From a checkpoint of a small multi-label audio tagger: num experts 8, width 192.
Rows from expert 4 of block 2, named by matrix and row number. Rows with one number belong to one neuron. Each number is 128 + 24 x the weight over its row's rms, rounded and kept within 0 to 255. All counts start at 0.
# gate: expert gate (model.blocks.2.mlp.gate, 8x192x192), inputs 96-191
# up: expert up (model.blocks.2.mlp.up, 8x192x192), inputs 96-191
# down: expert down (model.blocks.2.mlp.down, 8x192x192, transposed), outputs 96-191
gate.186 [153 110 122 151 105 127 155 114 136 117 149 118 116 133 100 143 131  94 125 123 127 127 125 149  97 176 137 112 112 141 133 131 138 130 134 105 134 127 164  87 114 118 129 121  70 120 156 138 143 143 111 137 133 128 125 149  93  97 142 102 104 131 193 139 154 153 125 189  85 109 153 126 104 160 136 135  85 107 174  92 102 123  79 128 147 110 123 132 121 119 152 158 169 134 143 129]
gate.187 [ 88 122 150 107 143 117  98 130  91 143 128 139 100  78 132 114 125 110 155  84 158 130  92 131 130 156 134 129 129 138  53 158 123 143 178 113 143 156 122 111 145 131 116 116 146 140 137 116 123 164 104 164 130 130 167 137 137 116 143 131 167 139 118 127 151 146 100  83 136 171  97 131 156 113  98 131 107 113 117 137 104 158 100 134 124 152 123  82  97 133 114 142 109 148 137 114]
gate.188 [145 108 164  98 155 154 126 132 122 124 114 172 125  97  97 135 103 135 122 159 122 117 121 135 133 134 157  88 117 164  89 150 102 118 109 124 120  92 130 103 135  87 175 109 153 145 138 118 112  90 117 108 105 121 148 142  72 157 163 139 113 129 144 122 114 181  66 130 129 167 116  84 124 137 105 148 146 117 103 113 151 100 133 117 134 138 141 156 119 126 105 124 126  88 121 141]
gate.189 [ 96 124 106  95 142 112 111 110 143 145 142 101 154 109 125 103 135 162  76 142 140 108 135  84 123 125 138 118  91 119  83 198 103 116 146 126 103 136 122 138 135 141 144 114 142 112 110 150 165 116 157 110  98 124 146 131  80 137 156 173 150 167  98 165 125 142 154 123  78 140 111 137 154  87 139 103 154 118 153 131 121 141 125 124 125 148  88 148 136 123 181 155 140 134 127 133]
gate.190 [194 165 157 123 131 213 143 147 116 123  97 110  94 133 108 171 111 159 132 132 122 114 113 126 176 115 105 120 154 173 146 112 147  94 127 114 107 141 179  98 113 142 121 136  65  91 132  93 134  85 117 146 137 112 108 112 126 117 140 136 135 125  85  92 153 162  82 124  94 155 135 141 134 164 127 164 147 112 148 116 135 125 141 147 139 161 162 137 126 138 129  77 119 124 171 127]
up.186 [159 139 186 166 128 131 168 133 158 146 162 132 140 143 103 137 156 107 122 133 109 111 162 141 111 147 120 107 145 125 109 132 156 133 117 135 109 135 108 109  92 106 141 112 111 110 110 139 103 139 114 136 148  92 105 108 123 137 101 111 137 148 176 136 151 150 160 142 134 158 172 139 131 159 150  99 113  91 123 103  82  94 152  94 117 124 119 118 130  78 117 151 145 184 147 131]
up.187 [101  92  99 114 147 106 105 126 104 147 115 135 119  75 129  89 124 135 155 108 139 137  93 105 123 197 148 129 137 119  81 153 131 141 161 118 146 154 112 109 134 129 124 149 164 136 116 126 152 157 126 158 128 160 170 115 127 138 172 149 161 139 110 142 147 118 118  80 157 170  96 114 167 106 113 129 122 104 104 136  59 142 104 133 133 135 142 113 113 125 109 146  91 148 109 100]
up.188 [123 153 135 156  80 113 122 140 131 150 115  75 152 121 142 118 113 130 171 129 155 121 150  82 176 144 160 153 175  84 156 126  90 140 143 129 121 175 135 135 143 127 113 148  93 115 112 147 135 139 106 177 104 155 128 106 196 156 128 131 169 127 132 122  84  74 152  98  91  86  87 115  86 121 125 101 117 134 158 142 120 151  90 120 124 123 114  83 165 141 115 135 136 143 124  99]
up.189 [107 112 167 144 128 115 121 141  82  88 116 161 121 183 161 158 111 101 108 110 125  93  85 140 129 154 148 170 153 181 123  64 125 151 108 118 127 145 145 101 109 119 131  90  90 153 102 132 117 132 127 122 142 142  89 130 146 114 101 127 117  87 142 113  89 105 136 140 127 130 156 129 159 154  89 178  90 135 149 115 106 101 121  97 132 105 147 110 153 121 108 111 126 142 113 167]
up.190 [143  89 122 151 138 110 142 153 132 165 111 143 144 125 144  96 148 132 180  87 125  99 133 141 147 120 147 110  70 101 144 161 105 141 135 133  98 141  80 140 133 111 127 127 143 127 102 155 150 147 115 100 119 134 144 157 139 120 128  92  81 143 121 176 101  57 148  99 125 122  86 143 140  85 118 120 113 115  88 142 107 137 143 115 121 133 118 147 141 151 151 138 125 142 129 127]
down.186 [122 150 116 161 117 104 144 178  98 134 161 172 126 121 138 149 143 120 102 162  56 135 118 114 109 114 150 133 134 118 155 138 156 131  97 115  79 141 171 147 169 147 123 147 123 140 101 147 132 145 143  84 112 151 103 144 153 125  99 149  81 122  87 110 106  94 121 169 151 137 134 103 128  87 165 123 141 154 101 135 121 141 177 109 124 134 140 124  89 137 113 115  96 177 109 126]
down.187 [134 112 138 199 133  70 127 144 123 137 125 143 125 168 140 129 105 131 100 118 119  94 137 137 149 119 113 158 128 122 134  88 101 124  91 110 126 115 164 103 127  65 166 134 112 178 136 159 180  90 115 134 113 103  76 111 112 128 138 128 121  97 135 157  99 130 194 137 131 130 161  93  98 148 125 164 135 140 137 132 117 141 161 131  98 122  84 152 123 146 155 150 119 140 144 121]
down.188 [136 122 161 143  92 123 144 104 152 119 125 122 145 149 127 137 161 128 107 133 134 129 133 106 114 154 140 133 184 122 145 112 153 108 108 154 169 110 149  99 106 129 117 128 167 177  91 149 161 122 134 164 116 128 106 145 115 132 115 161 117 123  93 161 188 157  86 112 152 121 122  96 125 122 141 133 128 167 113 166 113 102 135  72 142 127 117 138 122 136 116  81 134 102 135 132]
down.189 [138 165 130  97 143 104 127  94  86 156 110 157 117 125 132 122 104 124 144 112 130 109 135 102 108 141 176 129 159 150 107 129 149 111 120 160 105 157 119 115 136 121 126 124  91 151 105 152  94  87 148  98 144 128 136 154 134 138 109 165  88 107 154 138 166 136 154 114 146  99 170 144 107 159  99 146 111 130 125 179 126 127 144 127 147 150  94  83 139 139  74 123 142 106 123  90]
down.190 [130  99 128 150 131 128 135 137 145 126 142  81 125 132 148 129 117 109 133 142 144 123 120 111 147 107  94 101 145  93 183 146 121 105 133 148 110 167 102 133  87 159 131  86 130 168 113 109 115 133 180  94 129 110  89 168 138 111 193  98 132 112 173 123 176 130  94 157 157  98 121 151  76 110 123 125 118  88 100 155 116 111 149 114 129 154  89 136 177 166 101 133 142 124 132 159]