A small multi-label audio tagger, trained from scratch: log mel input, soap at rate 0.0034.
Rows from expert 5 of block 3, named by matrix and row number. Rows with one number belong to one neuron. Each number is 200 + 40 x the weight over its row's rms, rounded and kept within 0 to 999. All counts start at 0. After the name is the row's rms in percent of the matrix's.
# gate: expert gate (model.blocks.3.mlp.gate, 8x192x192), inputs 0-95
# up: expert up (model.blocks.3.mlp.up, 8x192x192), inputs 0-95
# down: expert down (model.blocks.3.mlp.down, 8x192x192, transposed), outputs 0-95
gate.91,141,174,172,209,218,175,246,141,210,241,251,234,224,241,139,179,241,192,191,220,198,227,278,187,209,176,212,208,167,166,209,190,259,233,241,181,120,103,206,252,185,251,228,161,169,143,328,196,254,233,192,178,232,138,165,214,190,209,222,168,209,225,140,241,232,295,180,182,222,167,155,260,204,182,150,169,253,224,168,182,188,107,244,199,208,248,174,187,115,261,229,202,172,272,153,197,226
up.91,128,233,206,183,227,177,201,242,211,169,212,152,201,153,218,169,174,211,242,196,210,172,149,214,141,245,222,210,165,290,234,320,136,178,144,148,194,261,170,147,202,183,233,183,262,278,93,233,144,146,210,202,199,291,222,207,197,175,197,229,219,209,288,164,176,120,185,240,139,227,224,179,164,226,263,254,181,166,206,165,195,207,172,149,180,195,213,165,228,96,200,223,265,129,183,191,208
down.91,149,200,264,205,160,246,184,230,133,198,178,195,228,179,202,181,191,204,190,218,284,202,152,174,153,224,223,173,219,219,131,81,223,174,206,160,201,263,215,208,196,211,166,238,211,283,194,192,197,200,224,228,221,229,202,207,216,183,280,206,125,185,269,102,210,165,207,265,133,223,229,175,177,169,137,150,265,184,175,261,235,214,195,145,200,115,236,211,142,179,189,237,204,101,147,227,201
gate.92,118,176,204,179,193,172,250,146,193,179,193,196,207,214,220,211,233,204,207,205,219,212,184,190,154,164,183,284,233,235,207,211,192,222,134,220,229,138,186,225,191,205,205,201,175,109,198,157,211,192,220,200,235,262,170,216,218,207,187,187,283,177,223,104,247,193,293,206,113,231,237,240,164,147,192,197,278,88,148,182,151,235,162,208,155,210,150,114,240,264,186,138,216,196,196,263,179
up.92,101,168,264,213,157,200,207,156,227,153,144,140,193,161,161,137,254,185,185,184,245,241,271,183,217,176,242,190,134,159,163,240,163,192,166,181,231,290,269,212,162,183,176,151,191,200,214,213,152,243,240,225,175,189,222,195,174,197,202,224,254,194,239,256,167,180,221,197,224,228,195,159,192,222,269,202,185,219,228,239,219,177,277,196,246,217,201,295,217,121,174,210,214,243,220,222,249
down.92,129,123,204,157,260,204,205,156,250,208,231,235,154,219,232,207,196,192,213,266,192,187,202,238,247,256,198,184,199,199,282,246,195,202,218,162,192,239,224,135,189,213,239,191,202,262,93,155,155,196,201,222,221,144,133,172,164,162,165,252,225,195,216,128,168,196,237,186,156,185,209,266,209,213,127,131,167,97,196,232,175,216,141,205,199,229,201,156,185,211,172,103,210,218,196,253,298
gate.93,049,190,270,149,249,194,231,157,182,219,178,183,186,195,273,262,74,204,233,187,167,243,250,175,183,143,196,184,160,244,235,176,98,224,173,185,227,247,210,217,207,150,196,166,252,184,233,225,269,177,236,235,162,193,247,225,173,218,200,141,153,242,236,173,191,193,154,143,184,253,214,88,115,208,175,190,272,203,239,235,222,176,216,200,210,159,176,217,220,244,267,184,217,223,279,135,142
up.93,050,257,112,234,110,203,169,228,210,150,204,196,161,174,133,156,259,164,201,175,256,228,125,218,258,246,229,177,212,174,102,250,201,124,244,200,212,137,184,165,178,244,193,228,202,258,166,169,187,184,229,198,260,219,156,260,248,194,189,230,196,226,205,184,221,236,225,225,205,215,179,297,279,191,215,208,138,221,171,136,215,247,261,197,177,218,229,253,165,167,188,161,142,188,184,229,230
down.93,062,155,221,181,129,223,140,172,253,167,232,173,187,279,211,226,135,198,184,194,216,227,243,173,118,238,218,197,243,201,164,131,197,183,239,202,210,235,181,174,259,253,160,114,175,176,249,141,137,202,267,231,205,191,237,205,188,158,220,259,157,248,207,211,174,104,194,272,125,215,155,165,129,121,179,186,293,172,100,184,196,203,205,156,158,177,242,243,216,163,225,198,255,183,194,242,234
gate.94,088,167,45,209,121,239,256,195,255,190,179,227,235,203,158,166,217,203,168,195,206,279,218,206,230,236,237,253,234,204,322,186,175,205,158,200,197,141,281,224,179,194,164,169,200,191,230,165,194,206,203,299,206,192,237,210,149,238,207,162,203,175,140,273,219,182,185,230,192,224,175,175,224,245,151,220,243,123,221,186,165,138,177,158,170,144,157,220,241,181,234,225,185,159,258,210,229
up.94,075,176,282,172,309,173,182,204,110,179,208,174,170,260,264,218,240,195,240,201,187,183,101,159,128,183,170,197,161,187,238,252,176,226,185,203,118,197,132,226,165,226,248,195,231,225,206,263,197,223,204,161,243,233,225,147,176,194,223,268,187,213,241,200,211,218,216,133,162,220,246,218,193,131,222,188,173,274,265,181,227,220,220,195,238,241,167,145,144,263,178,205,206,207,132,203,179
down.94,088,207,225,178,284,272,120,193,184,168,165,145,147,168,209,159,194,199,201,215,153,239,193,232,168,283,132,175,222,201,213,148,221,165,195,206,209,131,237,254,143,172,168,161,236,207,195,155,175,153,194,246,262,107,161,194,236,218,148,202,221,166,170,251,195,202,222,182,211,218,194,198,200,146,225,215,175,181,157,277,202,123,166,213,241,220,143,156,208,256,225,207,205,212,237,189,251
gate.95,037,211,265,176,246,180,162,234,165,138,219,162,210,171,216,259,166,174,224,175,257,282,168,197,197,197,143,203,188,197,208,246,173,202,201,179,214,128,194,179,237,199,258,172,167,259,190,251,193,144,179,161,150,179,196,191,222,207,162,180,227,234,206,171,230,183,199,202,144,270,248,213,204,214,139,203,169,137,282,262,263,246,256,199,195,274,138,150,132,226,181,223,212,207,224,163,217
up.95,037,147,238,240,228,223,189,169,220,201,161,223,177,192,233,275,233,271,225,209,198,166,238,169,196,191,206,251,258,161,144,230,211,163,243,189,245,230,202,171,252,109,143,229,246,77,210,171,172,227,141,141,213,233,192,210,197,292,155,228,268,183,205,230,232,298,257,163,178,200,180,209,259,172,278,198,243,239,198,250,154,168,170,216,200,136,180,225,270,142,169,189,148,166,203,282,161
down.95,044,125,220,151,225,233,218,164,214,196,144,243,241,220,219,194,219,218,258,252,162,224,134,192,213,236,201,185,158,202,160,123,160,180,179,173,137,166,172,176,163,162,197,222,192,189,215,154,226,226,173,217,198,198,241,173,207,193,250,227,141,195,188,181,265,130,133,244,167,203,198,258,207,163,268,192,66,176,256,247,198,190,191,178,220,214,180,202,156,177,233,177,211,211,97,187,212