Weights of a small multi-label audio tagger.
Model: norm layernorm, num experts 8.
Training: soap at rate 0.0034, batches of 384.
Data: trained on synthesized solo parts of chorales (CocoChorales), 39062 training examples, 84.5 epochs.
Rows from block 5 of a small multi-label audio tagger, named by matrix and row number. Rows with one number within an expert belong to one neuron, the router's apart. Each number is 128 + 32 x the weight over its row's rms, rounded and kept within 0 to 255. All counts start at 0. Numbers have three digits each.
Before each expert's rows are labels from the 100 clips, of 14848, where the router gives the expert most weight on average: "loudest band" is the band of the loudest frequency at the time of the peak. Only what is clearly more common there than usual is listed. The data: synthesized solo parts of chorales (CocoChorales). In brackets: how many of the 100, against the usual share in percent.
# router: slot weights (model.blocks.5.mlp.router.weight, 16x192, trained with AdamW), inputs 96-143
# gate: expert gate (model.blocks.5.mlp.gate, 8x192x192), inputs 96-143
# up: expert up (model.blocks.5.mlp.up, 8x192x192), inputs 96-143
# down: expert down (model.blocks.5.mlp.down, 8x192x192, transposed), outputs 96-143

# expert 6
loudest band: 250 to 500 Hz (72 vs 44.5)
router.12:113076111138190106130126123100155133164086132133134121172113149134115185131172143122086102172140101126146116142142146135119116117125128089104239
router.13:110095115152162113122113136114150118155122158137148131153130176152136168168175141132111107136150132135158095147146109139073167077106127065143216
gate.0:170128119159084140100130185158119128112164126174075093094098143110115075107177206120134102154080142120107148129183121101146088176143150106120117
up.0:129169117127170102171133154111114084103203153147096130130122144095111097051109204092138047103105096161119179118211118168166118174131141082159109
down.0:108112120154096104079123132098081142151130177150116095103136142157158116162147129080084150082133144127112090132140137151096036128088165121160148
gate.1:150100108170080142094114139078066094122087125176144125182128127088105100139130150129155153178126089114152135171102180174112093085169169112157069
up.1:118076145141184081085152137079093101140096096138160146129128121123086105105100123065135134124110141137138167184145165149085116129141157151148088
down.1:132158158143084147131171126085116110163124128103075097037107185136136128175210156114178174158109141107126079106125156117120121138116147116106120
gate.2:147094098115117148095150154166133112091088111113142159114090169059154184192163122208131157095135102175106144092122161154121095132122176081120075
up.2:096084104148158175069128154184127102094153124115166159143126156095169160159165139152148177095112118174117104102102151110109081146178148064144139
down.2:180120091247111150162162130088096088146134126101082119100141098104143109091120146104128010056219103118167079125154164078141127123126088162149149

# expert 5
loudest band: 500 to 1000 Hz (73 vs 25.6)
router.10:091165106123140176141114156172157086117099132161152114077116096092077083165061143115142110094113106148131108121124119152122140143191134152095087
router.11:093119088138107170137100191185149115132080159152150089094116077046122128166073147122106085120077135123156080130119147131119121162156113121097076
gate.0:114132087101165115109135131151169108146078111122148125112133118154120148213103147108153159109132115148093143162142157099129103177070100085100103
up.0:187106145094110145123112098123096132107164186122111159130074132067135044129103106085161060135168120108146089149122136113134194113119131128145092
down.0:162146158117123169105152128121150127108170126131049163122162143145151104133158117123185135097185112137126142116167162111122143120114104138199140
gate.1:152106173137084110125129100118111127183150136088032187145086148112144157068144097151090172136117140157097158145159123121115152108142114135143152
up.1:139136147104098137129148104061095164127102131119163118128099132122100155091162082143156168119172119105089140136114106185128096090124062157160129
down.1:048115160161184133094105189088128161139149057149164088095137083135158150092096162157046126110082174155145094106115077154127125184137110169159100
gate.2:156102166111166141106140116187143141117120167143137131097123160117119098075124113126109117106158150110151141107109127115061158113103173176139082
up.2:164136130141136155122109151126129169120061092112113128096129095164128122068084110142170138142167128161152184055138093073129099126120145137130121
down.2:128158116127079135117124149105164105097161102150151164133129143100122129155192196132161131174138127097117110093153120130167146161151108083179167

# expert 2
loudest band: 250 to 500 Hz (99 vs 44.5)
router.4:111078106101139097141137111172137123150094107149163155147104131149125135147183116137078106149118090133145108166141079140118140083102162086115219
router.5:125085098114152111103159084153133101148091106148147155135105161142128118124185129148081082139136115161124143183153117159094174058094135082127199
gate.0:085079149115128094210067081185151155129045147067135153120105156111201113110154151157128144119052180100127125204105114154120100153138154147118083
up.0:078095127150134146142059120146141194160034183107171156116108088139199125107155157131114153127064151099166133139096087141108109167139165100170081
down.0:067119086076135184171093114137122178115147155085109154152089168122166187067153129088061135111144119094187118095078133105123208133149111060143119
gate.1:122166126118123125136061149083130181111170132127079105100128118180110155108182108144146159096124131145119117156163148164176060120160131143166166
up.1:103135100131115195116174144106135129042183125146060126158104095175122159085154133135123144115120092141133117158162148170115137124140157140118146
down.1:113083150142153115152175076113139089127074128106164108135131082072154066117067120063086139151087109144124119198093103109112149111081154142170131
gate.2:130096140145143141118086166159107173085066100092104145108164096108129095164154159100156157139151083098138113117158153097088086148096132090146138
up.2:132133098036135142134125120102100129173122121147100097115107114149109109144078108193131214140168120156123137077085110100132106080123176124111118
down.2:177136140146075130114129128183145115103116136115090148132113159129168109120144093128081129175110166079136119182132195153169065141144140115159086

# expert 7
loudest band: 250 to 500 Hz (76 vs 44.5)
router.14:220099137111092159166145128083131100082157140140068128123152086077123121153068109119140090113159114127135134157094121130120120148194117179147081
router.15:190123145143065153172140129117129116098166129136076121099154118129147117127093096104136128139100168127125133168108142102111093177209095211131068
gate.0:119173134088151113105122193195080090107103120126128160150134115117147132110100112121101110137190120124098105196158076092174130097137128084125128
up.0:100189116141134163093171174117082093128122129125141161140152143117116130148096119132168167057209175120070117142140116107092151179136100137169147
down.0:061113075107177080200122138154156088118125163160135123087130124178084179089150130142175133155126105140135128083134091135148071094128176079083147
gate.1:174059151152151135127184106115135069127186132118052158125163104107159133149122113061162066171104133122185151159139140116134159116144128160137110
up.1:077199104101109135133091136147126195127070126145192108139110162149103125113154130174099189083155130140079102093118126140136100116111120085130131
down.1:195161109127183144178132160134117140132128115129145083101156121116099195088055119157200134125107125087106153130102110189094096125159060175082105
gate.2:189067090072175115146182123198117141146063130128120121070154104081191147141135127104151081112193116128144139127084099143199092110064158175153086
up.2:127151110115142125176125101132143146193102137140150158112123161079156090120102085107097159111167101096151076132037148132109142102133130116151173
down.2:123133058100107112148112153082128156216136106099143108120129107082111149121087071120170094134210176062183104116095116183124133111102097154177173