config.yaml
arch: "conformer"
model: "multi-label audio tagger"
dataset: "synthesized solo parts of chorales (CocoChorales)"
train_examples: 39062
gain_aug_db: 10
n_mels: 64
hop_length: 160
input: "log_mel"
spec_augment: false
win_length: 512
norm: "layernorm"
hidden_act: "geglu"
mlp_ratio: 2
head_dim: 32
fused_qkv: false
qk_norm: true
inner_norm: false
moe: "soft"
drop_path: 0.1
num_experts: 8
moe_every: 1
expert_mlp_ratio: 1
slots_per_expert: 2
shared_expert: false
subsampling: 2
layers: 8
width: 192
positions: "rope"
kernel_size: 31
num_labels: 51
residual_init: "scaled_by_depth"
optimizer: "soap"
beta2: 0.95
learning_rate: 0.0034
beta1: 0.9
shampoo_beta: 0.95
eps: 1e-08
precondition_frequency: 10
max_precond_dim: 1024
one_sided: false
adamw_lr_other_params: 0.0016
max_grad_norm: 0.5
max_steps: 8600
batch_size: 384
epochs: 84.5
lr_schedule: "cosine"
final_lr_fraction: 0.1
warmup_steps: 170
weight_decay: 0.3
adamw_weight_decay_other_params: 0.05
Rows from block 2 of a small multi-label audio tagger, named by matrix and row number. Rows with one number within an expert belong to one neuron, the router's apart. Each number is 128 + 24 x the weight over its row's rms, rounded and kept within 0 to 255. All counts start at 0. Numbers have three digits each. After the name is the row's rms in percent of the matrix's.
Before each expert's rows are labels from the 100 clips, of 14848, where the router gives the expert most weight on average: "strongest on" is what is common among them. Only what is clearly more common there than usual is listed. The data: synthesized solo parts of chorales (CocoChorales). In brackets: how many of the 100.
# router: slot weights (model.blocks.2.mlp.router.weight, 16x192, trained with AdamW), inputs 0-95
# gate: expert gate (model.blocks.2.mlp.gate, 8x192x192), inputs 0-95
# up: expert up (model.blocks.2.mlp.up, 8x192x192), inputs 0-95
# down: expert down (model.blocks.2.mlp.down, 8x192x192, transposed), outputs 0-95

# expert 5
strongest on: violin (61); flute (28)
router.10 109:120160125127141155153113106085098113123135086106147118106112098153123132146125118149136079082137125120129160109085152143168121163121120137139187102131144100135132167076091140109148122125118130156129142113178111129108128143129134174125135137153076178132157073141083164077113136136144143106
router.11 100:098149167127114159162123101103106118162121093100135128087117112132128139165137111098147085126113144145128133106111162136163115141150109115109160119158132110141136135129146122107142123119132124145128106111159132088101116157164093141115121127154061146086120053105098170073104119129150139084
gate.2 071:166148121145108095155107121132121147150173167083140123093139118115162123085096112089155136106157101182119150134134148146104119120147092148117117150118120096164138091128134136088128128085175085140105120114139117139148149139140107167109122107154117162129132119129137086093157132148111136144
up.2 071:110143154133130121136145129158151130069211097098127119140127152138136141123112117156093102137108148155127157168130085139129104102117115122144140102096108141090115159132125148127170111134158158120104112145076129142146116122117152116146122161112155127120128136165167100132136078120095120109
down.2 082:173092083113119133169138113137096150156116156069134100165095146114145114138105123188120135059153133117161142104141148131128156179170106101126138096113110147117109148135117102159170096095141122071142137117139122158131163126184127139111130060137085145127122154093121117141173110148152157153

# expert 1
strongest on: note E4 (100); note D4 (48); clarinet (43); trombone (34)
router.2 098:103121153172133107148129151121155135135075123139109131102152062152149099118118138170110101145178082146160147167162071096125123107137139115149136114144107134118132100163108097117088132103177114161101158162078168118086151120135129141090135141121128122157113120135153159145109152147132133165
router.3 095:133118161139115126131160169150145132104099110143097135086181065167151099115127104142110127137178088134117141145141090121108149140137143111110135121127113133157153111141111128134148141098187138150118156140082125130136145099126101176117141116120095119148122125125135148129102140120149127207
gate.2 060:103174148075139137134119106138105103147129100146110148092152120113094175147127084092158096077099169168083140120107125142132117122124165164118199126130108108116119152110131139107136118109109143091114197147105153136117128159116149099165141159129117125128140123152117128111149122132149132120
up.2 055:121092123084152156125124123118128122125118103130082143123167171150100190134130136135148105135127117173114118120132113097114148108133141090138154162105136105105064139172102158086141136125110132114134102143114111157116116119100073081147138181093118104142130118142154089113144146150127140132
down.2 052:165101106139143154105122121132139178104126169127134125113157126095126157153097130105076159144149149110115143114128124091127119096090117097136157120147133156145170152190120146090146135136134119133159049160117136099142135137130115120174121083123115123105102105142126163151139135175127116166

# expert 0
strongest on: note F#4 (58); viola (57)
router.0 106:118124140135136122141179164155165119134074103142105135101155090140136103137136108148123141145192093152130157146150086117144163113118146135108137118111116109127112124165134106106132130100171134142116145173081121137119143107135115163103140140118098119169086133122164153138142147147143156201
router.1 101:130134167116121135110166157150167141137052115143070131120188060167148069120149124122165151143140066176104126156163100107111124096105121127121103141114096147148133138141125156113126115119180132145089132169072097132124151126097092147090144141134159117138115138160129126127104118102134121141
gate.2 104:128109096145155162118119153097127098152203170094164131143102095118079131137132131114164129125164156125126090100103149128134115153099113125135165163114123136132110147098112129151117118088105159120113099101134132152102108146136135121089100136161150112086165118133103120150096134113129134135
up.2 099:098106137157133135118138136122132143108153144104154147150100136121122141180121112126140097101141129122127108129091158076116116157108102141099153159067148131146128113099130127151132130090133126144138096104103150163121106131153134125112080162140144106106185142128109160155138134126104138135
down.2 107:125124124116128133146152159122132135140088161099140154151108118110111123145110140096102091097131103136121115136090105110089101133157059131158119164147137139188090115127106121115111184149111130135103128129106124125097107132095139111071158155091129108110131151129091124116131142112148175129

# expert 4
strongest on: note A4 (56); note B4 (42); note A3 (35)
router.8 100:100118159150127123152157152151178152149074120131089121114154089134148116139154145138111157111190076143108142146159083144114161100129174112080112155145062149131138131157149099130092119114174106157111141159079154162104155117154096164135119118136101123115124138112151123138110118110140109140
router.9 102:110136172118135095129164188156175111113078104145121144119147086150149082137147104128101128130150098179092169162125079128084106113123138090126131154104067128125157148145128064122108129138187121150140117157063147140151156142117077166119144128122114112154126098144159143137096126115143107154
gate.2 065:113150118169111169133087121114132127136121134159117151150082165085102153102162141132131121122172153129120140113131161077141154191124089147076127055141121130122096107112126142169118119150108184134104173125172140123146140089134163144081122071152117113108143176125111136142142159175079116153
up.2 073:100126127114135129120151087099164138131137140160101145132145144084138150118134134161109124104077081115134151094167098099114098124145145127168121136157139144094127131115126085139155154164140099130155142105114117120123157141154123127124067092090096091116151158089142120113093125141144115143
down.2 070:142102128140151123134118147132134127161114144124148146120103166132140095085121125130094100158110126117161134106131128139166138115119179158168085132126156112116157094137167138142127144132166097136150103163132136137116133134156111122162058119127107113110126152154119115133123109118143129100